Weights of a small image VQ-VAE.
Data: trained on photos with spoken descriptions (Open Images, Localized Narratives), 203450 training examples, 13.1 epochs.
Rows from block 4 of the encoder, named by matrix and row number. Rows with one number belong to one channel. Each number is 50 + 15 x the weight over its row's rms, rounded and kept within 0 to 99. All counts start at 0. After the name is the row's rms in percent of the matrix's.
# sq0: squeeze pointwise conv (encoder.blocks.4.sq.0.weight, 96x192x1x1), inputs 0-191
# e10: expand pointwise conv (encoder.blocks.4.e1.0.weight, 192x96x1x1, transposed), outputs 0-191
# e30: expand 3x3 conv (encoder.blocks.4.e3.0.weight, 192x96x3x3, transposed), outputs 0-23, a 3x3 kernel for each
sq0.83 095:43 58 97 41 44 81 43 38 57 60 90 51 41 15 76 39 42 61 76 44 49 24 45 62 46 38 44 30 45 55 57 38 49 27 27 61 37 99 34 38 48 60 48 28 99 60 41 50 37 32 47 79 73 48 41 43 50 43 56 40 41 46 62 37 41 56 56 48 35 46 73 55 40 47 47 45 36 35 30 43 38 50 61 33 51 56 49 47 35 62 56 29 25 61 38 37 68 55 81 52 66 40 58 62 52 51 60 44 61 37 61 49 44 68 44 57 62 39 63 59 03 56 52 43 58 34 52 43 49 50 38 43 45 44 54 46 54 36 56 21 54 45 37 45 49 42 40 44 52 49 35 48 33 43 42 57 72 63 44 57 33 26 58 63 34 38 49 79 29 63 52 52 65 73 69 65 58 29 43 47 23 70 48 48 47 67 38 53 49 63 54 57
sq0.84 100:45 48 61 16 58 45 32 67 44 52 54 39 69 24 66 42 57 38 65 31 57 39 48 48 31 59 49 61 45 61 49 60 51 41 57 57 40 55 58 42 62 45 50 67 47 61 69 43 29 44 68 63 57 56 70 59 55 59 74 47 51 46 67 32 65 40 60 49 53 47 52 55 47 36 56 70 56 36 57 58 37 62 58 58 43 48 44 55 45 70 58 56 52 34 57 58 53 14 64 16 30 72 73 67 50 53 49 38 29 59 27 65 69 42 70 43 37 81 55 13 55 45 28 69 05 43 45 47 49 37 40 55 47 20 38 24 60 77 31 46 52 47 40 31 37 21 45 19 63 36 41 37 34 41 12 50 53 58 43 31 48 44 45 52 59 89 37 38 53 19 66 51 27 57 50 32 67 36 57 78 37 82 53 63 61 69 44 56 94 39 34 36
sq0.85 095:77 65 54 61 66 64 86 22 28 66 33 48 33 55 42 36 33 57 56 49 40 53 26 49 57 63 39 50 39 42 32 52 40 30 26 51 61 45 12 39 14 98 47 19 44 45 66 75 83 41 73 40 26 33 35 47 39 50 44 40 42 43 46 86 45 25 48 45 53 54 46 36 62 45 20 44 64 46 29 38 48 42 38 26 43 52 64 46 53 25 43 65 23 39 99 27 37 45 39 68 47 65 53 49 30 39 39 36 64 49 50 49 58 34 50 42 42 53 56 35 62 36 54 75 40 46 42 56 57 46 34 41 67 60 67 59 62 65 38 86 29 37 53 56 40 41 41 41 42 58 25 44 58 35 74 76 37 72 37 37 44 46 25 39 40 49 67 49 50 35 56 44 43 47 52 38 59 36 43 60 29 47 60 59 40 46 66 59 51 58 58 59
sq0.86 090:47 14 36 47 51 47 45 35 22 34 55 11 36 52 37 48 41 46 35 39 08 55 20 49 40 46 53 53 55 40 11 47 31 48 43 19 30 39 37 28 44 47 18 46 58 59 64 18 40 44 46 53 41 28 46 24 12 29 43 50 29 36 35 46 36 30 23 26 35 36 37 20 37 54 37 19 42 55 38 45 49 26 31 38 37 27 42 69 40 25 63 62 48 35 25 65 53 23 48 39 48 36 58 48 21 28 53 47 34 43 13 46 56 53 45 36 51 65 58 28 38 74 46 62 42 48 59 56 50 57 40 32 44 36 42 42 66 44 44 47 75 77 42 44 34 42 22 28 41 62 45 43 32 48 36 47 44 57 22 25 57 47 54 49 44 53 40 51 31 38 49 55 40 61 51 44 41 44 53 49 33 53 45 41 55 52 33 58 51 31 44 37
sq0.87 102:49 40 52 40 60 38 40 68 28 52 47 82 64 35 48 46 51 54 63 34 51 42 33 23 46 44 39 45 56 80 35 41 53 30 29 34 53 39 65 64 47 48 78 71 30 41 46 60 50 15 35 45 65 19 44 69 10 42 59 41 81 57 59 45 52 45 54 41 42 51 38 40 46 43 69 83 51 55 66 47 73 40 59 64 44 67 40 33 53 25 47 46 53 41 50 56 38 40 39 67 52 43 54 57 45 94 62 64 66 42 70 63 60 43 49 58 58 54 30 18 59 10 55 49 57 10 25 62 62 22 34 35 59 75 71 64 42 52 35 52 18 44 48 45 47 40 21 38 56 56 42 59 68 36 54 58 41 47 41 52 44 27 16 26 30 45 69 18 69 46 57 38 41 55 59 43 39 52 45 71 70 46 40 59 46 49 70 52 50 68 59 65
sq0.88 094:56 37 59 46 51 99 49 49 35 38 85 35 50 47 62 31 25 45 56 40 01 33 32 73 58 37 17 38 58 49 34 26 60 40 34 48 47 79 28 46 40 46 61 49 73 63 48 28 53 32 52 79 90 46 48 57 35 39 63 21 52 49 84 50 46 50 23 40 43 44 61 37 48 50 50 53 47 41 23 40 46 48 46 45 26 54 27 62 47 46 69 37 35 51 56 54 61 46 73 54 58 50 50 68 37 53 52 49 43 57 41 56 56 49 58 51 56 36 67 40 37 65 56 74 50 36 62 37 50 51 47 34 39 48 53 54 56 48 54 35 63 66 50 41 38 42 26 11 47 55 18 52 00 66 47 50 72 65 25 39 47 40 68 47 20 57 52 57 52 69 50 48 51 68 71 64 36 50 46 58 36 56 42 55 47 70 57 67 53 56 47 47
sq0.89 099:53 66 56 55 60 55 47 62 72 51 38 68 60 58 56 47 61 60 75 70 55 49 64 50 46 51 53 46 73 57 65 68 44 63 51 61 54 65 54 63 52 65 63 44 54 77 60 49 69 60 56 56 56 45 57 65 60 67 64 61 64 69 69 43 56 49 58 54 63 39 61 51 53 50 56 57 55 46 57 58 46 52 53 57 66 69 56 52 59 64 59 66 50 52 49 31 34 99 61 49 53 73 41 42 37 46 33 37 37 47 63 15 42 71 58 22 19 45 53 76 44 37 21 42 44 46 65 46 39 76 60 39 81 52 40 45 51 22 57 47 48 15 61 90 43 88 61 60 59 44 71 65 52 69 47 10 54 54 64 36 54 57 28 60 49 36 35 40 33 85 42 41 58 41 51 40 23 66 58 31 64 57 25 53 35 34 75 68 16 40 52 33
sq0.90 099:51 38 49 47 46 42 46 44 30 41 55 39 46 41 52 54 20 48 42 58 42 50 30 29 54 44 35 73 44 60 28 36 35 49 61 60 30 47 26 35 17 43 38 37 51 38 39 37 28 41 67 38 50 65 57 53 33 38 72 48 38 49 59 49 62 52 45 26 48 45 25 28 48 47 29 57 45 62 12 68 44 48 41 61 39 46 40 61 43 31 47 40 34 43 46 42 52 29 58 34 64 59 70 52 42 37 45 24 31 44 29 74 64 55 48 58 50 59 64 38 41 54 40 73 14 44 65 45 75 49 31 38 44 15 23 34 38 33 59 56 50 56 45 25 29 27 33 29 79 51 43 60 41 34 23 61 60 78 42 38 23 40 59 49 37 71 14 44 46 47 64 58 49 66 23 56 58 25 23 59 10 64 58 48 28 65 25 40 64 48 22 26
sq0.91 106:57 69 60 52 50 54 66 45 54 64 37 46 64 75 46 58 55 05 58 68 41 64 50 65 61 44 37 43 61 60 42 50 39 31 44 49 45 48 32 38 56 62 56 47 63 57 61 40 56 55 71 51 51 65 37 66 69 59 61 30 53 69 70 54 44 65 51 73 59 51 62 48 46 55 49 48 48 56 37 56 54 48 45 51 67 50 44 65 38 55 57 48 47 46 46 58 44 33 53 40 48 56 29 66 36 65 44 50 36 58 33 40 36 50 82 40 07 63 59 36 61 42 43 53 07 49 54 52 47 72 93 22 68 35 53 48 38 55 55 51 43 31 62 69 21 51 54 46 16 52 56 14 46 97 28 04 57 41 33 23 88 49 63 42 47 50 30 45 58 56 46 32 51 46 57 45 32 52 82 50 42 61 21 22 62 65 64 59 42 23 55 15
sq0.92 102:23 44 38 33 20 49 46 23 47 48 61 45 44 42 56 56 43 45 41 48 46 45 45 50 33 43 50 74 57 31 37 42 45 44 74 63 07 53 38 21 32 53 13 47 78 59 42 56 28 64 76 46 60 99 61 48 49 43 50 44 12 33 54 40 26 54 31 50 49 50 48 42 26 39 35 23 19 50 35 72 40 54 62 55 52 17 44 67 20 48 73 39 42 60 49 61 45 34 73 38 45 46 49 51 43 43 47 09 47 43 26 52 52 65 46 59 55 58 84 58 45 57 39 63 46 70 93 40 44 63 50 36 42 23 45 58 56 44 66 43 51 77 49 54 38 31 46 41 56 66 63 56 44 56 27 50 54 76 49 35 43 31 63 62 50 63 32 53 43 39 68 58 43 65 47 61 55 33 57 51 36 58 45 36 51 67 47 53 57 35 21 22
sq0.93 101:68 40 38 45 55 32 53 32 48 35 40 11 30 42 46 52 48 43 42 79 32 35 46 39 64 95 43 71 47 32 52 85 45 82 40 38 33 38 29 32 61 55 35 23 51 61 75 41 38 42 44 66 38 44 50 39 49 38 46 98 40 74 39 43 96 44 58 41 75 34 56 50 96 86 48 44 79 36 39 48 30 41 19 43 46 44 84 40 72 41 40 99 38 43 40 47 49 59 45 05 40 73 61 36 47 28 53 55 52 52 37 45 43 51 42 53 37 52 46 47 61 43 46 46 51 45 43 54 36 45 47 48 27 51 55 64 58 53 45 46 51 46 79 44 32 51 50 47 55 42 51 55 17 44 71 51 44 49 50 39 48 66 46 52 47 51 60 47 38 47 65 42 50 48 65 45 55 69 51 37 32 56 57 53 53 46 55 52 59 44 55 49
e10.83 136:45 45 56 51 42 52 48 26 21 50 49 80 44 48 84 58 25 52 46 17 50 58 63 31 63 61 50 50 54 22 40 50 71 41 49 65 18 55 43 44 48 48 53 46 50 74 74 47 57 42 51 38 24 47 43 40 36 55 61 30 39 23 37 47 86 61 54 31 65 56 72 51 65 74 33 51 37 54 73 31 52 59 46 79 62 60 47 52 43 34 45 51 55 33 51 58 50 29 45 34 70 46 45 39 22 42 48 32 53 60 49 48 38 82 50 48 35 47 42 43 40 20 46 49 58 46 26 61 86 50 57 55 34 50 50 55 51 40 44 44 62 61 57 62 52 54 63 54 46 55 35 92 62 58 59 79 67 36 52 44 24 48 53 50 57 79 46 49 10 29 46 52 41 24 50 50 66 38 53 14 09 48 44 39 25 17 42 57 70 84 58 41
e10.84 085:51 34 79 60 62 34 49 18 43 82 56 60 55 56 60 52 50 43 70 70 68 70 34 34 45 63 55 30 59 67 69 65 57 64 67 50 43 40 23 59 69 35 59 58 52 58 62 28 46 49 43 44 31 73 51 58 39 68 47 52 78 39 51 75 33 66 55 41 48 80 24 29 48 42 50 28 38 53 60 61 30 43 41 51 46 37 43 58 23 67 55 76 55 39 45 51 56 45 49 45 39 31 29 54 46 37 62 27 38 37 55 47 50 55 92 59 47 50 43 56 63 36 69 90 42 33 33 65 59 35 33 87 35 57 44 53 44 67 16 51 55 52 52 60 59 47 57 59 55 43 29 55 42 81 66 63 20 26 75 51 48 47 55 59 74 49 22 51 33 45 52 77 50 39 45 49 30 51 76 34 61 66 56 20 55 35 55 75 17 47 53 31
e10.85 117:48 86 51 64 14 63 98 59 46 58 55 38 57 42 42 30 51 46 84 45 28 44 61 47 45 24 41 43 46 50 46 82 46 68 62 56 49 59 56 36 39 53 28 42 51 30 42 43 62 50 11 27 50 40 49 42 54 53 46 48 46 46 42 60 46 58 37 67 35 45 60 55 29 44 43 63 61 56 41 27 57 56 54 31 43 52 43 26 55 40 56 54 35 81 44 24 27 34 62 42 43 36 53 25 36 61 36 64 32 49 53 39 46 48 49 27 25 28 53 31 38 46 46 37 44 53 67 54 53 44 43 38 47 99 47 47 80 33 66 49 44 38 49 50 99 31 29 50 42 54 77 50 38 36 42 44 54 58 48 52 48 49 40 74 45 40 61 45 42 36 63 43 44 48 77 49 51 79 36 47 45 52 46 44 50 21 23 62 46 45 40 46
e10.86 102:90 54 35 50 52 60 61 55 49 46 39 45 58 47 41 21 42 65 46 55 49 59 28 43 27 57 55 80 57 39 96 45 50 58 70 64 50 54 39 54 64 62 49 99 17 49 55 97 37 59 35 70 43 39 51 51 59 49 42 56 61 62 44 63 46 20 51 51 58 55 34 55 44 43 44 34 52 61 60 40 36 69 63 45 52 74 34 32 35 37 79 84 28 52 56 30 57 68 64 50 57 59 72 65 32 71 60 33 39 56 32 61 43 45 38 50 54 70 53 61 34 54 70 38 41 51 35 75 46 59 46 47 34 24 26 70 33 56 57 49 54 60 26 40 45 86 42 43 52 58 55 41 27 55 52 36 40 24 53 42 53 53 80 46 40 41 59 58 46 73 50 29 64 62 62 52 65 54 61 11 70 40 54 55 46 54 47 24 34 36 48 41
e10.87 126:56 49 41 43 48 36 37 38 52 44 80 44 36 42 43 16 39 38 50 48 48 52 25 64 42 39 38 26 31 50 29 60 49 36 27 52 46 53 41 51 47 41 09 51 41 45 48 44 49 52 29 51 54 18 48 64 59 40 38 31 72 25 73 31 49 42 54 49 43 36 56 44 08 42 54 54 26 43 46 56 29 47 48 37 57 42 44 20 56 80 17 47 31 49 52 20 63 39 44 64 47 42 55 49 58 32 55 37 36 53 81 38 73 36 35 68 48 41 50 37 95 43 47 51 38 51 71 45 48 66 25 60 80 49 00 28 50 65 35 53 45 43 69 43 45 40 47 53 61 20 48 53 21 54 40 42 58 66 53 35 32 44 51 64 47 41 57 12 51 41 46 27 57 23 61 49 40 44 46 54 45 49 55 38 53 50 71 50 44 38 49 10
e10.88 127:75 52 68 57 35 58 52 26 22 51 61 64 50 57 65 45 39 51 64 27 59 47 56 34 46 62 57 52 58 27 61 56 99 52 63 62 19 47 48 49 52 43 58 61 34 69 75 68 53 50 49 42 27 53 51 48 36 45 46 45 57 27 38 61 63 51 49 38 60 61 62 50 60 61 33 48 52 72 92 25 47 83 44 59 55 65 43 45 55 35 62 62 41 38 52 47 47 35 42 42 76 34 53 42 31 52 45 41 46 52 67 50 40 61 57 49 38 52 46 43 56 16 57 54 46 48 40 79 90 59 61 64 43 54 40 63 56 38 43 39 81 60 65 56 58 64 57 47 46 58 47 79 48 60 58 61 49 47 50 54 33 55 46 44 54 60 47 52 00 35 47 56 48 27 41 48 51 40 61 22 27 63 47 16 17 14 55 51 45 67 72 13
e10.89 077:27 24 78 41 45 54 24 39 64 54 51 44 42 68 60 72 32 57 41 28 94 25 81 52 67 40 64 36 60 36 33 34 46 41 21 56 48 50 41 57 12 55 47 40 34 40 35 35 76 59 55 35 33 58 54 51 58 55 63 55 38 36 66 26 45 25 58 51 46 59 32 62 45 59 46 68 69 50 48 52 93 51 31 66 41 30 57 38 60 56 34 33 52 36 68 58 43 48 38 50 58 24 40 43 51 36 35 69 73 46 22 42 37 50 23 55 62 54 69 18 64 53 25 73 71 52 52 52 58 44 31 09 63 50 59 51 57 48 77 70 35 56 55 49 54 34 47 65 40 52 66 50 58 52 47 56 68 46 40 59 45 50 34 20 52 64 25 55 51 39 55 36 60 65 37 41 89 59 31 74 36 50 49 65 44 56 44 53 73 77 53 56
e10.90 088:62 42 64 53 33 09 47 57 37 51 25 66 32 52 55 36 61 24 55 47 39 43 14 41 43 57 21 43 63 42 62 53 56 43 87 67 34 26 58 65 62 40 60 58 44 66 63 61 30 55 35 37 33 66 52 51 44 40 43 58 56 48 50 86 31 53 56 44 64 51 50 36 48 33 24 25 42 60 63 16 08 40 47 44 65 53 53 49 39 44 55 49 33 53 19 47 19 31 58 47 50 37 37 30 34 42 47 30 32 34 59 24 47 46 64 37 28 53 45 41 51 42 95 40 39 51 43 75 57 41 49 59 41 45 46 66 40 32 28 40 40 31 53 43 58 84 54 40 66 45 47 48 23 64 49 51 36 41 81 59 50 28 38 62 63 54 14 51 28 29 23 60 25 46 48 59 39 55 51 35 62 68 43 49 25 50 37 47 31 46 39 41
e10.91 080:50 60 86 37 48 42 63 44 45 73 54 49 44 36 57 53 59 32 47 57 63 38 77 35 56 41 40 68 62 50 61 46 52 63 71 39 51 47 62 36 43 39 60 40 28 28 55 57 40 33 56 36 42 67 42 29 18 52 64 79 40 38 36 51 41 27 33 39 41 44 48 32 44 30 35 82 80 80 55 37 64 63 57 46 59 44 37 44 54 36 60 38 64 53 59 51 36 44 46 35 50 00 24 51 45 47 20 66 59 44 56 34 11 66 95 58 55 36 40 30 46 52 34 80 49 45 42 62 62 19 30 42 35 49 41 68 48 55 57 31 45 25 53 47 63 40 45 62 31 55 35 38 48 25 57 46 83 46 63 23 50 39 60 42 83 59 34 48 26 39 61 61 48 76 35 43 61 48 49 42 47 49 31 64 43 61 48 69 31 67 56 31
e10.92 105:57 46 42 43 40 47 47 61 14 56 40 69 48 44 50 54 44 48 35 48 35 43 30 17 38 55 42 48 86 24 60 45 53 27 67 69 28 39 49 44 31 45 60 67 48 39 68 52 34 42 41 35 38 62 43 40 33 49 53 50 30 40 31 58 50 53 35 24 70 35 37 60 53 43 38 53 45 66 57 04 31 55 41 53 36 45 75 66 36 17 52 52 54 35 32 46 40 37 49 28 51 44 56 38 13 50 55 36 44 29 43 45 32 54 61 30 39 39 39 49 51 46 79 47 48 50 29 62 45 38 48 46 32 36 57 61 36 24 38 40 50 58 54 49 40 56 40 57 42 61 44 53 46 40 50 55 48 19 99 55 47 36 42 32 90 62 38 57 37 36 45 71 29 44 36 45 41 29 46 41 34 36 39 43 00 40 43 38 46 41 34 58
e10.93 118:40 58 68 67 40 81 60 65 51 54 45 52 99 75 48 33 39 66 58 59 61 41 38 50 44 24 88 90 30 46 60 64 43 51 51 45 61 53 38 69 58 82 29 45 56 48 44 52 62 59 27 46 06 32 71 64 59 59 50 58 61 52 49 63 46 64 54 58 43 88 45 60 33 41 17 52 62 45 44 58 61 51 27 45 46 34 54 33 56 53 52 59 67 41 42 38 52 46 69 60 42 54 52 34 44 78 55 35 47 39 51 65 57 52 56 42 48 54 65 57 33 22 52 60 18 62 46 45 45 45 70 45 46 51 23 39 35 55 51 63 50 58 44 55 49 51 57 61 62 38 61 48 26 35 42 49 41 31 45 46 44 86 64 43 63 47 63 33 62 72 62 46 56 51 53 59 62 60 33 32 45 53 70 47 56 58 28 62 45 61 53 45
e30.83 082:53 48 50 49 89 34 42 49 23 53 55 47 49 84 42 37 19 37 51 47 34 56 48 40 60 63 58 64 26 57 45 40 26 50 46 35 46 67 59 42 38 77 42 23 34 45 58 62 13 62 76 38 35 50 38 43 55 19 19 69 37 53 66 27 34 65 37 66 52 33 58 59 50 48 55 46 76 57 37 37 46 62 48 55 47 38 48 46 39 46 47 53 56 63 58 52 56 60 61 50 47 53 49 71 75 58 59 74 40 42 56 43 89 58 44 43 60 35 40 43 41 82 75 41 62 53 40 58 62 28 62 73 38 67 74 62 55 52 63 19 51 59 50 65 55 44 53 52 04 36 61 42 55 54 51 64 52 81 57 39 48 53 43 63 48 52 31 57 43 62 54 39 55 44 54 40 41 40 63 59 49 55 54 76 29 34 54 54 52 53 54 59 50 46 47 55 43 72 70 72 69 59 06 62 65 38 68 46 47 49 19 72 64 29 66 46
e30.84 109:38 34 48 49 64 53 56 53 82 47 69 60 56 71 41 33 53 65 57 53 61 40 46 69 61 74 43 61 47 67 55 49 56 50 55 55 48 57 19 45 40 41 37 36 55 53 55 42 46 47 58 51 55 35 51 61 62 46 52 60 63 51 62 46 52 59 61 51 36 58 12 61 31 23 38 42 65 34 29 42 59 69 28 54 75 74 72 52 37 72 65 80 63 67 00 47 54 41 50 67 83 27 62 63 16 44 32 51 38 37 46 47 49 39 56 59 79 16 31 39 35 59 35 50 37 52 21 57 51 26 33 48 41 52 60 72 62 46 51 51 45 62 57 39 62 49 49 48 47 53 49 59 36 35 26 48 26 46 26 39 20 43 71 29 55 45 54 63 54 71 43 37 38 54 60 56 74 34 41 33 63 85 49 49 53 33 29 47 36 53 54 53 64 13 73 63 78 47 54 41 60 48 50 60 55 72 54 60 83 54 22 56 06 64 62 41
e30.85 084:37 34 29 56 27 64 64 31 61 53 53 58 45 21 45 53 79 73 52 47 46 48 61 50 45 51 42 45 52 40 64 65 54 53 41 36 53 53 75 55 60 52 56 79 54 35 47 60 64 46 37 69 68 34 36 57 54 38 77 00 34 22 36 65 69 51 67 53 63 62 49 69 57 58 44 60 27 40 76 71 59 39 41 50 59 80 82 46 20 34 46 59 58 45 34 50 42 61 47 62 68 79 53 27 52 38 38 40 56 77 39 39 33 47 54 61 48 61 49 40 58 22 29 60 50 48 66 42 53 80 62 28 69 48 56 47 40 72 49 59 36 50 38 41 33 15 33 22 64 34 33 34 36 63 72 66 84 63 73 72 63 77 41 37 38 33 56 31 46 55 39 57 51 49 46 60 26 59 31 25 29 43 64 31 57 73 34 35 42 55 57 35 51 38 27 55 69 35 42 46 58 49 65 51 38 39 42 48 43 68 57 49 52 36 20 34
e30.86 093:68 58 61 76 62 68 60 49 61 35 53 21 66 72 64 72 56 76 52 40 36 44 53 41 54 43 39 43 25 46 43 68 36 62 69 50 21 48 51 61 27 67 99 67 64 19 66 58 65 92 61 54 57 32 44 46 64 50 42 73 35 46 53 69 50 57 54 28 53 62 55 75 21 23 33 42 45 37 38 31 30 49 42 51 42 78 40 40 60 44 72 58 63 65 28 54 59 59 80 51 60 59 37 45 41 57 42 42 69 54 69 55 47 53 76 50 63 48 48 46 49 86 72 49 56 41 36 51 52 29 48 62 29 53 57 64 56 70 43 19 51 51 45 47 61 46 49 52 36 49 50 52 42 68 53 53 56 49 54 68 56 60 47 45 39 49 26 53 59 65 61 64 55 77 58 18 36 48 45 45 53 60 72 49 26 60 31 55 65 50 47 35 34 13 21 68 54 84 62 58 69 46 32 61 58 51 63 62 47 49 46 35 24 59 56 61
e30.87 091:57 61 55 61 32 76 65 53 74 51 40 61 42 19 43 55 91 64 42 34 43 54 56 49 51 45 48 41 49 52 55 31 64 51 36 54 55 43 56 68 62 45 59 61 30 37 40 60 63 34 50 62 55 51 51 63 27 68 92 07 52 43 36 52 74 25 71 70 60 48 72 47 64 69 66 52 27 65 51 76 56 46 48 40 49 52 50 69 50 62 54 56 56 50 57 58 40 70 28 47 51 48 72 40 41 51 60 49 55 84 33 51 44 48 54 87 36 59 60 59 53 16 27 57 50 49 55 55 42 78 72 04 50 38 28 41 40 62 48 81 48 44 40 48 01 10 24 20 82 40 43 44 46 41 64 48 56 43 51 53 52 42 58 41 41 30 32 18 46 49 47 60 35 29 61 69 45 68 35 38 56 49 45 60 71 55 66 46 31 46 49 37 50 55 40 51 46 27 35 41 45 35 50 48 39 30 44 46 44 69 50 30 48 40 25 55
e30.88 082:54 48 43 58 77 17 48 43 33 53 54 40 45 68 43 37 22 45 60 46 38 45 46 47 61 62 67 74 39 68 62 60 42 63 55 58 29 66 53 47 46 78 59 20 42 33 74 65 21 68 75 45 40 50 46 50 69 32 35 78 49 52 69 40 32 42 55 61 35 46 59 44 38 35 52 18 46 53 37 27 44 65 39 64 51 43 54 50 54 59 56 40 47 57 24 38 53 48 57 43 52 42 38 57 51 42 45 51 37 35 43 38 71 49 50 42 52 30 48 35 40 99 70 42 65 41 28 49 63 23 60 70 32 66 73 65 57 62 51 18 54 62 49 60 61 49 57 47 23 42 60 45 50 47 45 54 43 66 46 47 42 44 65 63 55 62 34 67 72 72 68 60 58 57 52 24 55 47 48 57 52 64 57 72 30 38 54 57 50 53 41 39 47 19 39 63 54 71 58 53 72 39 15 57 64 46 68 23 24 21 24 51 23 24 46 16
e30.89 124:70 31 63 43 42 43 58 63 31 49 47 53 39 48 54 36 00 24 54 83 54 43 38 48 37 55 57 62 73 58 28 17 37 44 45 54 65 39 58 33 51 33 45 18 53 49 44 19 36 18 35 45 62 73 47 30 55 46 51 55 71 57 56 51 31 75 42 51 45 51 56 59 42 46 64 43 59 40 43 38 48 54 61 45 48 12 61 66 85 68 33 01 21 39 52 49 60 36 48 41 06 28 49 56 47 32 60 47 59 40 62 69 44 53 47 51 59 50 51 54 62 44 50 31 78 60 62 38 76 57 55 71 53 58 55 42 27 24 48 63 43 57 44 58 38 48 51 44 51 47 54 35 51 51 36 69 35 32 33 41 57 61 50 56 43 62 66 54 83 34 67 42 59 30 43 28 42 71 65 59 38 39 32 36 60 49 60 48 32 83 61 89 70 77 77 62 32 65 45 44 44 47 58 42 47 30 50 58 59 46 62 86 93 59 64 46
e30.90 104:52 27 47 63 69 43 66 55 82 49 61 36 58 58 49 32 31 45 75 66 63 63 74 73 73 89 69 53 50 48 58 89 54 46 47 43 21 58 58 67 26 67 55 35 42 14 65 60 30 65 67 59 32 50 37 36 59 46 41 69 35 50 60 55 44 54 37 58 52 49 48 57 38 23 30 42 56 44 37 46 46 50 36 54 69 99 61 44 40 54 63 72 57 40 22 44 47 53 58 52 86 63 41 46 50 47 24 46 43 31 47 41 58 47 68 41 60 36 36 42 44 74 58 55 46 45 10 39 59 29 35 72 45 55 74 77 65 81 60 34 62 49 59 51 71 47 68 57 34 50 53 66 53 49 22 27 42 43 36 53 35 43 46 21 34 54 16 43 47 67 46 60 55 54 63 64 47 31 56 36 54 56 61 67 34 49 37 46 57 35 58 40 43 28 40 59 74 62 72 61 88 66 39 81 67 75 68 43 43 38 21 28 12 57 18 35
e30.91 104:73 59 40 68 42 04 57 26 19 49 54 55 57 70 60 49 49 62 56 50 37 44 45 47 53 60 36 60 48 60 45 27 32 26 61 71 45 70 60 23 65 45 60 27 72 63 49 40 43 46 19 37 41 35 58 54 52 60 45 51 67 68 58 29 43 63 54 44 40 50 47 41 39 37 67 26 54 54 71 18 51 55 40 51 31 18 65 36 34 42 41 21 35 86 28 47 65 22 53 66 33 37 56 60 15 55 30 42 54 48 66 53 55 60 58 45 80 45 32 39 52 61 36 35 40 33 39 34 60 22 29 53 16 61 42 50 68 23 39 52 41 66 68 56 45 58 48 35 32 57 54 51 39 32 47 76 38 48 53 52 43 48 53 42 24 63 33 61 67 33 41 51 55 53 55 18 70 57 59 48 40 80 08 48 44 35 42 70 17 56 24 47 48 42 58 52 28 24 57 60 58 34 59 81 52 59 66 63 83 46 41 73 56 53 64 59
e30.92 093:58 43 39 58 92 15 55 57 35 53 69 52 51 85 57 38 30 45 42 43 34 43 40 37 52 57 42 53 19 51 45 46 40 49 52 52 41 86 60 52 48 64 57 21 51 40 71 60 20 60 59 40 25 54 42 51 68 42 26 75 49 61 67 35 49 60 51 68 51 52 64 44 44 46 44 47 95 60 30 45 46 54 39 57 50 58 57 43 42 43 48 53 49 55 47 53 39 47 47 56 58 53 42 49 46 54 33 50 45 38 58 47 78 52 59 50 66 42 36 46 41 67 52 51 39 42 29 54 60 21 28 72 44 56 65 62 82 58 62 34 62 53 64 49 67 58 61 56 12 54 61 63 62 49 52 54 47 84 56 46 49 48 50 59 46 92 45 79 42 72 50 50 57 57 61 51 45 33 68 40 50 66 54 78 43 48 35 68 53 36 41 37 46 39 44 56 46 50 60 74 63 66 40 81 63 73 60 35 52 41 14 64 38 36 61 44
e30.93 087:49 35 60 36 26 80 58 43 70 57 37 44 44 32 37 52 65 58 69 77 69 69 71 71 60 71 61 38 70 44 56 83 61 33 41 31 42 14 38 56 54 42 62 66 49 31 51 35 73 81 40 60 79 32 34 22 28 32 30 09 48 17 40 83 51 74 49 17 48 70 34 77 61 39 43 64 32 24 69 64 55 57 46 49 52 43 52 61 46 62 77 57 65 61 28 44 50 46 39 42 47 78 48 38 49 37 34 31 71 65 66 39 26 42 59 50 56 61 61 35 52 31 14 45 51 13 72 69 47 61 47 24 45 15 30 56 37 57 57 78 43 58 57 59 54 38 52 42 76 53 43 44 55 66 43 53 58 38 41 65 45 60 52 64 63 63 78 73 59 63 63 55 45 42 46 43 33 62 48 49 39 48 56 41 52 56 55 44 60 65 56 53 47 40 47 38 58 48 53 49 56 64 82 64 56 61 54 53 62 59 65 64 57 53 54 52